Weights of a small sound classifier: patch size [16, 4].
Rows from block 2 of a small sound classifier, named by matrix and row number. Rows with one number within an expert belong to one neuron, the router's apart. Each number is 200 + 20 x the weight over its row's rms, rounded and kept within 0 to 999. All counts start at 0.
Before each expert's rows are labels from the 100 clips, of 14976, where the router gives the expert most weight on average: "top examples" is what is common among them. Only what is clearly more common there than usual is listed. The data: acted Russian speech (Dusha). In brackets: how many of the 100, against the usual share in percent.
# router: router (model.blocks.2.mlp.router.weight, 8x256, trained with AdamW), inputs 86-171
# gate: expert gate (model.blocks.2.mlp.gate, 8x256x256), inputs 86-171
# up: expert up (model.blocks.2.mlp.up, 8x256x256), inputs 86-171
# down: expert down (model.blocks.2.mlp.down, 8x256x256, transposed), outputs 86-171

# expert 5
top examples: emotion: positive (60 vs 18.5)
router.5,180,183,181,215,188,193,253,201,190,214,200,178,180,186,171,224,204,196,220,209,169,173,207,192,204,191,204,240,198,197,229,203,185,205,179,236,212,170,198,195,193,184,236,219,224,196,182,201,213,199,190,215,175,193,213,201,228,232,185,180,168,196,205,196,205,176,206,202,169,208,186,210,206,206,198,178,260,197,179,218,223,196,162,193,204,213
gate.16,213,202,191,185,206,216,191,212,218,222,203,159,202,234,196,210,212,239,200,200,226,224,181,174,177,200,193,181,189,190,243,189,230,215,208,196,168,215,215,224,223,222,198,217,190,203,203,169,195,205,181,162,188,155,175,203,234,178,189,175,186,206,206,211,203,205,198,188,199,175,222,135,143,205,205,185,198,203,192,245,185,223,194,173,242,197
up.16,194,214,191,191,182,207,173,206,222,202,185,174,190,217,193,209,195,221,205,224,198,241,174,194,173,208,194,209,212,160,238,186,224,243,204,192,174,176,206,203,214,225,203,196,198,229,225,168,243,198,184,206,210,170,180,230,223,188,166,181,198,223,219,220,218,226,191,168,209,184,250,142,158,171,215,190,189,246,168,207,233,209,173,217,226,179
down.16,218,234,202,216,214,183,230,217,247,227,180,222,199,177,218,215,195,190,181,166,227,179,174,229,223,189,222,170,198,175,203,201,215,209,164,214,223,186,205,181,229,200,191,184,182,214,189,206,188,185,202,237,190,175,202,212,192,205,173,211,164,197,174,191,209,202,198,217,213,197,196,197,221,196,198,169,200,196,216,216,162,199,190,208,202,256
gate.17,191,209,203,170,241,216,203,197,188,225,167,221,191,203,180,186,165,213,213,216,204,191,203,201,223,192,191,152,193,210,179,205,214,238,229,203,184,210,205,244,157,195,246,195,183,205,212,219,216,180,211,198,222,201,188,232,193,240,187,223,226,201,199,189,220,206,190,175,189,206,198,204,199,170,226,202,228,194,183,189,205,213,203,186,192,222
up.17,209,178,216,196,202,193,196,172,184,176,177,228,173,175,212,232,194,216,214,215,202,165,176,230,243,162,203,167,202,215,224,198,190,204,216,201,226,205,228,202,153,185,229,155,190,174,195,191,208,207,220,215,253,182,235,211,179,206,180,199,217,223,185,197,229,204,216,202,235,179,221,204,193,178,238,164,205,218,190,185,248,174,216,184,187,221
down.17,196,193,199,221,213,199,202,182,225,247,191,193,201,156,214,187,165,241,187,225,173,177,232,185,216,175,242,247,215,185,194,197,205,188,201,193,199,196,182,197,185,220,210,214,194,201,173,190,177,198,194,248,218,179,197,196,206,169,199,201,162,168,200,193,188,218,196,205,175,194,195,217,213,221,199,199,231,183,219,222,246,233,175,190,209,186
gate.18,192,241,171,199,221,220,251,181,201,179,153,173,191,168,228,199,190,227,200,195,205,219,189,222,190,180,232,199,201,181,214,188,214,204,207,169,190,207,239,189,213,177,207,150,215,182,154,223,209,175,169,191,172,169,211,203,201,217,191,205,180,227,195,185,204,227,176,199,216,176,213,188,169,226,236,190,205,239,186,175,196,198,238,189,182,188
up.18,218,181,183,204,219,203,181,211,165,213,203,166,180,222,194,212,165,199,210,185,227,215,188,178,202,215,187,206,192,193,215,196,207,196,183,168,189,185,190,187,189,184,210,194,182,183,198,184,187,160,204,167,220,169,197,216,184,237,197,218,160,164,181,169,220,261,170,220,209,196,207,211,192,192,206,180,172,190,199,213,177,202,236,229,253,205
down.18,182,213,205,248,188,221,215,199,212,189,165,199,189,198,175,220,221,199,209,219,220,188,224,201,262,211,216,219,217,214,204,218,211,177,211,222,182,169,217,230,154,159,190,151,191,199,202,196,222,209,222,197,223,205,215,182,210,182,189,168,190,171,216,203,208,219,203,239,187,228,187,196,199,187,191,173,234,205,198,214,209,201,211,175,213,225
gate.19,224,189,166,192,205,186,196,213,214,188,217,196,194,190,203,163,225,201,205,177,170,186,178,199,199,207,209,235,193,194,214,204,215,197,214,199,154,189,192,205,178,225,222,194,176,176,200,204,183,185,202,184,202,187,156,193,206,232,203,225,233,206,211,165,225,200,209,205,198,217,201,182,189,177,231,204,210,196,198,184,201,194,214,182,209,205
up.19,192,207,203,186,167,194,204,210,212,218,202,232,223,206,218,196,245,211,195,196,198,203,178,206,191,233,208,179,232,201,207,169,192,253,191,165,193,256,209,206,164,175,164,225,226,213,169,211,190,213,202,197,195,202,215,226,181,191,201,181,215,221,214,216,186,197,197,185,229,192,210,202,190,209,183,201,192,194,206,196,227,199,211,230,181,224
down.19,223,197,222,178,182,198,216,199,208,212,192,202,191,218,198,228,232,165,185,209,159,227,207,185,197,190,223,230,204,192,217,210,187,196,237,159,219,175,219,186,187,229,178,223,173,179,204,214,168,217,191,189,214,179,181,231,203,212,205,170,167,192,173,207,167,186,214,215,185,166,222,201,209,202,154,178,233,164,220,227,201,213,237,212,219,235
gate.20,179,198,207,190,212,204,179,167,170,214,240,200,175,200,215,184,185,199,233,211,228,190,198,191,175,192,207,178,172,203,194,194,231,223,197,196,192,198,192,168,198,172,182,191,204,222,193,213,157,217,191,207,179,207,172,234,231,238,217,187,209,158,215,179,179,204,177,179,178,166,240,217,187,188,195,234,235,236,207,235,184,185,203,188,184,211
up.20,190,200,178,207,185,218,221,237,191,218,216,198,179,233,212,212,185,163,227,191,202,200,234,228,166,184,180,184,195,207,203,205,185,197,220,164,167,216,182,209,201,182,226,215,216,197,248,237,160,221,231,199,178,197,214,218,242,198,204,207,200,185,219,198,208,221,184,147,167,174,211,212,189,192,170,193,190,224,186,237,188,215,200,168,213,225
down.20,191,227,176,245,212,179,203,198,179,199,166,225,195,207,173,197,215,161,183,182,218,218,201,185,175,205,203,179,222,222,198,192,219,228,216,232,236,176,223,171,187,197,189,190,244,186,224,223,219,188,225,205,199,151,200,171,223,192,172,205,202,185,222,236,191,214,219,199,191,204,228,197,223,176,179,191,193,217,187,161,199,214,185,192,240,214
gate.21,219,172,200,224,231,203,212,193,209,238,191,194,229,198,189,220,163,148,203,170,195,184,233,189,181,199,199,211,189,223,215,184,196,237,163,211,205,161,171,215,185,206,189,206,194,193,183,192,214,186,193,200,172,206,201,221,188,161,213,164,195,189,205,201,215,213,190,194,192,203,179,188,191,205,196,230,218,189,241,222,238,175,197,193,182,197
up.21,213,192,202,241,221,201,233,208,217,213,188,218,210,216,197,210,195,159,210,156,186,191,212,172,175,201,195,250,211,211,204,172,200,202,170,223,215,173,189,209,175,222,173,193,192,191,171,176,193,180,173,207,179,191,199,219,193,172,220,171,190,171,211,230,242,216,199,180,204,188,182,206,198,195,191,182,221,195,234,216,219,195,216,211,210,189
down.21,241,186,186,162,188,219,210,199,195,183,195,195,190,189,195,231,205,169,234,196,182,189,183,179,206,251,189,198,207,169,200,183,215,220,211,204,186,224,211,200,225,205,174,185,192,228,187,182,174,192,230,213,216,233,176,185,178,202,200,193,206,235,197,204,191,226,244,187,204,232,207,197,166,190,178,171,234,178,226,190,240,214,241,199,216,209
gate.22,186,168,246,197,220,198,215,230,211,181,174,196,182,183,223,197,207,207,206,187,227,170,172,213,255,190,195,202,201,180,217,194,224,225,230,213,211,168,189,169,193,196,198,215,187,222,200,187,211,223,200,186,220,152,198,207,201,229,213,193,203,172,187,205,223,243,224,188,186,207,193,211,206,191,209,187,203,205,223,193,245,206,187,207,193,214
up.22,210,202,154,218,203,188,195,188,194,198,208,240,236,181,158,219,212,220,229,178,203,251,227,181,171,207,234,200,182,220,211,192,156,207,193,182,191,233,196,225,211,229,213,219,222,190,168,212,215,177,230,225,192,227,209,173,209,190,196,209,205,235,206,202,179,170,169,200,234,210,220,187,187,201,213,218,227,218,175,187,176,190,208,173,184,186
down.22,232,188,177,233,191,223,209,223,202,158,206,198,139,199,227,230,194,200,227,181,174,208,177,260,200,198,189,209,201,159,208,180,211,195,203,220,205,179,214,216,181,224,145,240,215,226,176,199,184,216,177,207,195,178,178,241,203,204,211,197,204,176,220,193,211,227,207,179,219,151,235,206,206,221,168,188,185,247,187,179,165,196,224,245,225,189
gate.23,225,255,198,222,206,165,213,182,198,186,205,192,210,209,147,197,188,194,191,169,208,219,205,217,205,203,190,211,181,186,191,240,210,218,219,220,181,198,201,231,168,207,197,200,188,208,186,236,198,169,187,205,191,195,227,183,207,191,210,205,223,150,178,229,197,168,196,183,203,205,185,174,228,207,186,193,185,198,176,206,196,211,184,198,170,203
up.23,209,250,208,235,212,161,204,209,183,167,177,182,231,223,200,203,212,186,203,170,217,217,182,227,183,201,187,203,198,199,228,246,236,214,207,193,222,225,187,248,166,189,176,207,212,192,149,205,189,181,181,197,193,206,188,204,206,189,229,191,196,185,187,225,217,190,191,190,205,218,172,207,215,209,186,197,178,190,164,196,194,188,159,208,165,205
down.23,227,226,189,204,178,176,181,210,213,222,203,202,183,211,236,203,176,206,209,187,191,218,177,182,226,217,193,197,208,179,185,205,181,197,196,205,222,208,200,158,214,206,190,169,214,208,179,217,168,208,235,153,195,175,183,199,278,210,224,231,211,225,241,160,218,233,191,186,185,205,219,206,230,201,180,193,179,182,191,188,201,213,213,234,189,212

# expert 6
top examples: emotion: sad (77 vs 27.3)
router.6,163,194,250,216,215,171,194,166,249,210,218,185,166,181,226,227,198,170,212,181,190,158,212,229,192,206,237,209,227,214,171,203,214,226,172,183,166,201,163,226,220,221,188,190,210,206,199,171,173,186,199,211,166,170,210,202,193,182,196,231,207,183,199,228,172,201,230,192,199,222,179,189,207,199,227,165,203,190,218,189,202,221,177,199,226,221
gate.16,216,172,189,186,232,179,195,169,184,211,176,190,195,174,230,195,235,218,220,222,200,228,159,222,227,197,180,218,182,207,226,197,200,226,242,209,199,198,180,194,204,212,183,196,197,178,205,186,213,190,217,221,201,229,198,232,185,178,190,200,184,216,226,181,244,184,207,161,233,178,157,190,213,194,177,209,152,196,221,196,135,203,185,199,196,236
up.16,184,219,208,206,199,218,180,196,185,212,195,188,202,207,196,206,183,192,208,190,189,196,197,224,212,214,204,234,198,186,202,221,204,243,214,201,217,186,216,197,178,195,174,215,183,174,201,218,192,198,210,180,235,169,232,189,201,179,183,207,209,182,170,211,187,182,168,209,198,203,221,201,199,198,185,187,241,195,211,220,209,235,211,214,253,168
down.16,193,195,192,223,202,174,178,198,196,195,208,178,202,224,169,183,190,190,203,210,215,167,188,218,202,216,197,172,229,187,208,192,192,220,243,199,167,175,214,204,202,206,208,178,193,198,184,203,212,195,224,180,174,171,217,201,182,190,175,194,211,218,209,211,192,177,177,175,186,223,197,197,207,221,205,184,201,208,192,205,173,220,217,196,201,191
gate.17,217,216,207,186,191,220,238,220,188,129,224,195,250,175,206,200,194,203,194,164,205,204,189,215,206,197,196,217,193,208,191,191,226,162,231,216,211,196,201,210,220,236,250,195,203,206,206,199,162,201,209,184,186,186,216,191,188,184,196,191,185,204,196,175,189,182,190,201,171,211,181,200,228,212,195,204,210,235,193,211,228,204,208,189,167,189
up.17,166,201,224,201,261,207,182,236,207,230,184,209,162,192,170,207,218,168,246,225,193,222,234,240,186,198,175,172,190,222,174,240,177,217,193,205,206,163,185,188,191,181,157,205,175,177,208,224,182,230,204,199,214,213,213,208,193,198,217,196,242,205,196,194,198,236,191,190,215,211,212,200,171,175,198,183,212,206,183,185,195,185,198,229,206,219
down.17,189,185,231,212,215,181,217,163,199,185,150,218,211,214,212,222,192,173,198,190,223,192,182,183,179,207,213,221,208,185,204,181,188,236,225,167,243,209,164,232,183,207,189,158,170,208,172,198,204,190,201,191,200,200,213,174,218,192,177,212,210,236,208,151,201,184,183,206,191,175,186,207,193,217,227,205,173,176,194,217,159,192,172,199,189,168
gate.18,203,182,184,187,193,161,201,195,210,182,208,192,159,229,211,215,180,219,191,148,193,193,189,189,233,225,174,176,194,180,189,205,212,210,191,202,196,193,224,196,195,177,178,243,174,203,187,197,200,202,195,202,212,193,186,192,183,180,232,210,221,163,185,230,165,248,220,206,208,165,217,191,192,186,210,205,201,228,192,194,211,186,174,194,219,185
up.18,227,189,151,212,230,165,183,191,187,217,217,191,127,198,202,191,170,200,222,203,225,210,199,213,202,201,202,207,214,188,196,190,193,202,207,187,156,180,195,199,188,236,197,234,180,193,160,211,200,157,192,195,216,219,205,205,220,217,192,193,227,176,198,195,175,215,233,152,189,220,220,193,170,199,202,206,198,235,193,226,221,185,189,242,241,157
down.18,197,183,245,208,162,197,164,208,185,227,218,177,209,219,213,194,191,210,224,179,201,206,246,176,178,168,194,210,195,237,208,184,174,200,202,202,183,198,194,208,205,202,216,186,207,203,200,204,198,204,164,256,183,213,203,189,181,176,236,224,216,220,212,192,191,235,184,176,233,199,225,236,195,201,174,229,208,211,214,210,165,204,190,175,171,169
gate.19,197,214,221,204,177,208,181,193,217,232,191,208,187,209,195,209,221,178,184,219,194,185,175,196,183,227,223,224,209,202,169,193,178,185,201,205,176,218,206,211,213,216,194,162,176,210,205,212,197,217,220,159,184,239,193,166,241,221,193,219,186,191,187,193,213,207,211,212,213,201,167,164,216,209,189,208,176,209,175,232,223,193,164,202,196,193
up.19,209,173,208,202,221,212,192,195,184,164,201,179,207,199,239,218,197,233,214,180,203,215,233,194,203,194,162,185,210,199,217,204,180,231,185,199,219,169,217,194,196,188,190,227,221,193,188,190,224,177,174,229,231,177,214,211,153,193,215,197,202,189,232,181,200,191,219,203,187,224,215,212,182,188,195,224,230,195,241,196,175,197,240,179,184,179
down.19,182,197,229,193,190,197,165,198,212,200,201,201,213,202,230,189,191,195,221,179,174,206,187,185,161,213,200,213,231,207,222,144,164,196,181,203,182,202,199,192,148,222,202,192,199,206,205,184,180,190,175,210,194,241,178,201,175,194,187,194,212,226,217,222,173,199,193,222,186,191,225,206,195,212,182,167,227,222,166,163,188,185,209,233,206,194
gate.20,226,189,200,185,203,187,232,171,185,184,171,158,217,200,196,233,188,176,209,203,188,211,235,203,197,221,208,187,211,231,172,205,211,204,190,188,244,215,226,203,160,187,176,217,196,190,222,202,201,219,226,190,233,194,218,178,206,162,214,165,213,213,236,217,242,223,202,195,227,198,184,234,203,188,203,226,226,243,191,206,199,188,191,226,208,218
up.20,202,216,207,199,238,201,177,166,217,199,139,216,185,202,198,207,237,207,201,171,170,208,212,192,206,243,188,184,225,231,221,217,200,209,206,207,240,178,190,216,190,189,190,169,190,216,236,185,189,197,176,172,235,229,201,227,209,187,171,176,190,188,217,187,243,239,216,199,200,214,195,211,193,194,218,217,188,231,200,216,218,222,188,211,222,183
down.20,221,202,180,207,226,189,205,207,214,212,210,179,187,231,161,171,232,211,169,218,184,177,195,228,188,182,214,197,211,192,233,197,194,198,159,187,197,177,196,165,209,186,221,195,199,205,208,205,197,195,190,194,241,178,233,180,204,181,201,212,192,182,211,216,186,187,226,222,190,182,239,167,218,173,220,229,184,168,155,208,179,220,213,200,180,188
gate.21,182,173,179,196,192,219,214,207,185,226,205,188,197,209,180,196,195,189,194,183,184,217,218,205,216,181,183,248,174,213,239,249,208,187,185,200,198,212,185,205,266,188,226,212,231,206,212,169,187,175,218,209,188,195,175,209,196,238,190,228,194,256,181,140,224,208,195,191,216,204,195,205,189,228,186,183,223,209,159,189,229,200,182,158,170,231
up.21,200,191,219,201,205,233,185,218,221,212,198,212,195,137,200,164,201,210,179,194,172,205,209,158,199,203,189,218,226,213,197,193,195,202,225,220,201,213,205,213,206,197,181,192,190,213,199,211,207,205,202,229,228,183,136,218,227,187,168,270,202,183,224,201,218,179,195,231,213,201,188,220,196,176,197,181,191,197,224,170,214,224,207,217,211,224
down.21,198,156,222,194,209,231,184,198,178,206,200,197,203,202,165,193,178,223,181,198,194,189,196,188,250,181,218,203,200,214,189,203,199,168,198,234,215,199,200,201,211,230,223,205,195,215,212,213,188,135,205,195,175,212,242,208,182,216,212,210,184,173,189,196,262,222,195,216,193,185,189,205,204,198,192,212,218,217,193,258,200,215,234,203,193,222
gate.22,218,201,234,191,213,180,193,188,215,201,191,193,215,214,185,191,177,215,202,178,161,222,184,216,186,208,202,212,184,191,226,201,215,213,212,202,187,185,211,202,201,218,235,236,225,224,201,149,210,183,229,233,187,230,202,181,202,223,235,176,220,196,166,186,193,226,179,175,205,183,197,209,216,202,231,186,158,191,200,202,176,207,256,174,174,190
up.22,235,192,222,219,188,217,208,188,213,255,213,203,189,167,203,201,201,195,190,181,172,192,201,228,187,231,209,233,218,193,217,203,193,188,224,178,175,165,256,213,225,213,212,195,221,239,195,173,176,231,204,182,194,192,205,204,198,191,210,167,221,252,193,198,217,212,200,203,208,221,160,171,216,195,228,153,212,197,173,206,199,213,214,175,204,202
down.22,209,207,173,198,202,175,226,234,224,226,198,245,218,192,184,172,186,170,194,181,183,214,226,185,255,228,185,176,192,200,197,220,213,218,214,200,195,225,208,197,166,173,246,224,179,174,236,191,157,222,206,174,241,213,212,201,225,208,184,207,204,226,186,189,204,222,177,206,196,188,214,200,227,223,228,208,209,175,197,165,204,169,153,173,203,208
gate.23,189,186,178,187,196,211,198,174,197,207,238,179,218,189,198,204,190,207,208,200,199,231,172,216,158,177,206,226,212,209,195,191,241,186,196,220,199,154,199,193,182,263,180,202,188,180,194,188,170,229,197,196,208,220,198,197,214,218,196,211,206,190,215,169,228,220,224,195,180,223,216,203,197,175,168,160,195,213,184,210,173,189,196,177,196,199
up.23,222,195,239,201,202,216,215,239,226,201,158,231,175,219,211,179,225,185,203,174,220,187,247,183,215,203,173,206,210,186,205,209,189,232,204,196,189,238,202,210,208,185,214,197,175,203,209,198,228,169,209,201,197,198,188,184,200,174,189,202,214,200,184,197,177,215,178,197,198,183,206,171,207,213,221,235,202,192,216,202,202,190,189,221,204,190
down.23,200,178,194,206,185,226,196,209,209,229,201,213,186,200,196,201,206,180,177,257,182,182,205,210,163,204,226,197,181,222,191,233,196,191,210,189,218,195,159,213,184,189,158,196,212,189,211,210,208,155,189,217,177,213,176,221,190,162,199,219,228,171,203,154,239,203,191,206,225,131,216,221,196,218,188,205,193,205,233,237,164,187,229,205,212,198

# expert 2
top examples: emotion: sad (55 vs 27.3)
router.2,203,194,191,220,196,193,221,159,205,213,210,226,194,210,226,171,180,164,188,193,190,183,192,205,202,232,197,229,216,198,214,177,193,219,183,211,229,171,197,193,181,190,195,178,217,172,192,200,207,191,227,209,178,165,186,212,229,228,191,138,178,197,202,201,180,224,209,215,195,187,207,193,234,214,195,188,185,215,196,171,204,183,225,205,198,221
gate.16,190,204,194,211,195,187,217,199,194,244,189,227,176,210,179,196,193,206,226,184,213,215,213,199,233,230,202,215,216,194,207,178,206,213,167,204,159,159,218,212,206,196,192,211,189,206,191,206,256,182,209,160,213,249,198,191,190,211,183,183,193,202,178,200,194,214,224,227,201,200,235,183,203,183,232,196,207,204,191,173,204,190,181,203,184,201
up.16,207,211,200,216,186,190,210,185,185,209,185,202,182,215,188,192,205,217,214,195,195,207,203,197,225,208,213,193,215,213,191,178,174,219,167,232,164,182,198,204,192,185,202,210,209,219,204,184,243,171,189,131,195,262,185,208,184,196,195,154,207,190,210,198,185,176,182,191,207,204,236,214,218,201,223,187,225,210,232,158,194,189,190,203,186,202
down.16,199,219,195,189,176,195,203,197,218,206,205,174,215,186,213,160,220,212,183,169,190,201,188,184,227,180,209,210,215,212,204,176,204,187,214,180,227,220,213,224,237,186,214,153,221,187,197,256,207,171,228,211,224,214,229,219,174,236,193,193,200,214,178,220,204,183,212,178,208,191,201,189,203,226,201,175,176,202,192,192,213,190,226,193,179,193
gate.17,238,229,171,188,174,219,208,227,187,210,179,203,201,179,174,205,193,202,225,190,204,206,236,203,187,203,177,167,220,211,163,211,214,193,210,198,224,209,205,189,258,249,195,201,187,213,207,195,225,220,190,212,167,191,193,205,218,169,194,202,203,211,209,218,176,186,196,228,213,197,178,228,205,181,219,197,171,219,193,200,192,218,197,217,204,171
up.17,193,230,175,205,173,198,160,220,184,198,195,177,223,201,211,216,198,227,198,188,220,188,224,222,178,197,182,169,204,202,152,173,196,194,226,193,227,211,198,196,215,205,175,175,210,222,218,220,207,235,210,215,190,195,193,216,189,205,166,254,156,211,198,211,168,161,219,255,209,192,182,240,212,192,183,203,201,213,171,165,205,194,204,181,168,168
down.17,210,174,175,245,197,215,173,209,200,190,227,210,192,222,203,206,180,207,213,184,195,188,165,201,216,201,193,201,200,221,207,227,181,189,167,223,166,179,188,208,215,205,159,220,183,183,179,187,212,194,159,207,241,243,176,200,199,215,214,179,179,209,182,227,179,180,220,195,219,179,159,185,192,200,191,207,222,212,227,207,215,187,195,184,184,198
gate.18,206,201,187,219,208,171,197,204,214,172,257,227,230,161,212,203,185,204,200,219,199,202,172,174,166,173,201,233,213,163,148,176,228,211,239,153,162,206,197,199,195,196,175,200,224,188,224,202,188,210,197,181,211,206,188,174,224,170,196,181,200,161,209,231,202,219,174,162,235,208,210,230,209,166,186,212,247,166,201,173,209,219,201,233,211,211
up.18,203,178,189,160,214,206,209,185,241,200,158,235,186,179,206,186,214,222,160,182,220,203,202,206,195,243,178,210,214,185,193,204,204,189,214,198,189,212,201,197,205,192,179,166,170,195,203,187,181,206,194,226,200,181,201,193,228,200,183,207,203,176,225,213,209,220,184,207,165,197,195,208,234,187,176,213,195,177,220,207,191,230,197,203,229,184
down.18,177,191,209,200,216,171,222,220,219,184,193,247,231,194,179,206,192,218,202,182,208,206,211,221,194,207,196,202,218,152,194,216,201,224,207,170,202,209,199,190,206,229,227,192,222,216,224,206,200,171,185,191,191,182,193,210,226,179,196,187,226,159,212,192,224,211,169,149,183,202,199,189,194,219,184,231,211,180,213,219,206,160,218,206,153,205
gate.19,195,181,207,191,231,186,201,211,210,220,221,168,193,189,164,186,201,203,195,214,215,194,197,206,164,237,220,217,218,237,214,200,191,198,179,189,189,160,201,192,205,229,231,195,185,212,193,192,227,193,196,201,187,210,220,182,228,176,237,177,160,198,187,191,218,180,209,201,176,210,207,205,213,209,194,218,188,207,194,207,185,217,234,182,171,232
up.19,209,166,181,209,192,205,176,223,195,203,224,180,194,190,175,227,208,200,180,195,196,197,171,222,210,237,233,216,234,193,208,176,183,198,196,196,191,166,188,174,213,221,227,184,186,200,146,174,214,198,229,198,178,186,204,175,239,204,211,184,178,187,207,177,181,192,219,207,203,222,221,163,192,195,199,215,159,227,209,196,184,218,243,172,188,202
down.19,210,183,245,200,223,193,201,205,243,191,225,242,190,229,217,205,259,219,193,181,190,194,170,212,187,219,184,180,198,214,208,205,221,195,182,160,190,195,191,217,204,209,163,200,159,213,196,218,209,212,200,219,218,188,184,225,207,204,169,210,201,189,222,183,175,218,179,216,214,195,212,191,208,216,177,212,199,207,237,182,198,188,205,203,207,231
gate.20,186,192,192,176,230,198,167,213,189,216,204,170,193,183,178,206,199,220,181,229,207,211,222,190,213,241,183,213,205,218,213,224,197,202,177,189,192,225,206,211,197,181,157,179,154,204,171,179,201,221,203,185,236,208,196,166,200,233,208,204,206,174,238,208,219,184,208,209,204,198,194,202,206,171,188,164,185,173,215,216,216,197,178,234,166,210
up.20,189,184,176,165,215,212,172,217,197,213,200,178,212,186,190,198,203,225,188,219,196,221,200,189,221,224,176,231,216,192,210,209,187,209,169,159,166,201,200,232,194,206,146,190,161,211,178,180,218,206,198,195,223,213,193,169,205,222,202,216,219,191,224,183,238,208,195,183,230,191,205,209,221,176,182,157,175,185,223,215,212,178,162,224,166,209
down.20,145,201,220,214,177,174,222,221,179,207,209,196,231,154,194,204,218,185,196,224,200,237,254,174,164,197,225,161,202,199,206,179,224,181,215,231,196,190,184,197,216,185,196,209,250,182,192,187,196,165,190,196,189,179,198,166,205,212,171,212,259,177,237,222,215,184,182,205,195,194,189,222,185,201,211,177,226,197,199,187,186,174,214,202,216,199
gate.21,208,219,195,220,199,215,166,208,179,227,236,235,196,200,203,218,176,188,205,182,195,197,230,224,233,216,229,203,215,174,224,176,201,192,226,213,159,214,190,191,177,247,202,170,168,219,205,192,185,206,199,202,243,217,178,222,226,187,171,176,203,183,198,208,209,210,182,213,212,202,150,173,213,201,210,211,222,202,228,213,167,204,199,174,232,211
up.21,199,214,193,195,228,212,219,204,198,195,194,207,219,188,212,185,184,234,198,187,185,215,173,200,190,197,167,201,172,189,204,209,246,205,139,190,188,206,212,197,191,203,185,222,224,164,224,200,171,172,200,201,187,213,232,212,181,227,219,188,220,191,207,194,224,198,238,173,181,198,222,192,215,205,175,208,153,180,198,180,219,203,200,211,226,139
down.21,217,163,198,186,190,192,191,224,208,189,148,212,191,162,201,189,154,220,196,202,191,175,193,199,178,163,193,189,205,203,172,161,189,196,161,204,185,217,231,203,215,184,236,226,180,188,218,232,186,176,212,192,198,188,201,228,263,216,201,230,211,197,208,187,187,199,219,207,187,178,220,179,208,203,253,201,268,150,186,185,197,217,170,203,207,202
gate.22,202,198,178,166,193,192,186,226,251,190,224,174,185,156,225,217,184,187,179,136,220,154,222,225,179,175,226,235,214,193,237,206,211,203,160,217,188,166,200,202,192,216,186,217,154,193,162,182,192,165,199,207,183,187,232,215,191,198,202,196,192,191,210,233,157,171,204,214,184,213,230,181,165,186,193,214,192,146,202,201,214,164,188,216,210,178
up.22,212,183,210,166,211,212,204,240,249,193,211,165,200,165,228,227,185,179,188,157,211,162,220,210,234,172,210,205,221,165,211,195,207,199,179,241,191,167,198,205,178,199,164,201,164,190,169,211,175,184,229,207,185,171,225,209,199,219,205,178,190,175,214,203,197,155,174,193,169,189,220,190,191,196,199,222,181,146,174,207,216,187,199,195,222,184
down.22,205,174,191,192,195,217,208,188,194,186,194,185,206,232,204,229,233,198,240,215,230,162,178,206,215,223,215,212,197,171,197,218,159,194,190,215,231,195,156,225,176,210,188,205,198,181,233,208,183,242,188,203,205,212,174,218,162,210,225,207,185,205,200,218,166,206,198,220,214,244,206,173,189,196,210,223,199,208,203,194,193,192,213,204,186,213
gate.23,204,199,161,188,204,206,195,218,194,211,219,187,192,174,171,192,214,219,200,214,210,206,210,201,193,202,203,164,190,166,205,214,205,178,176,223,221,239,234,162,208,199,185,202,218,162,168,233,189,171,225,174,197,198,205,183,234,217,180,209,188,196,172,224,192,234,226,219,174,227,240,211,217,215,161,200,214,228,179,235,196,202,198,214,191,172
up.23,214,196,197,178,198,186,195,191,204,220,153,225,203,179,189,209,165,195,200,184,251,169,180,211,218,201,155,193,198,211,211,200,205,233,193,206,235,221,195,203,201,218,187,218,163,225,208,203,220,220,178,224,192,188,216,213,230,178,215,181,219,230,188,212,205,219,189,183,191,205,202,200,178,231,208,241,180,208,228,175,193,207,237,153,177,204
down.23,184,193,193,173,190,212,217,225,179,226,194,179,177,197,163,164,201,179,203,223,233,197,226,206,190,194,233,182,211,187,211,199,177,172,213,205,206,195,165,235,248,209,156,201,220,180,239,189,195,223,206,208,234,231,222,212,213,202,197,206,193,193,213,211,203,166,206,220,237,226,196,201,207,195,194,187,218,165,174,202,204,192,230,218,198,225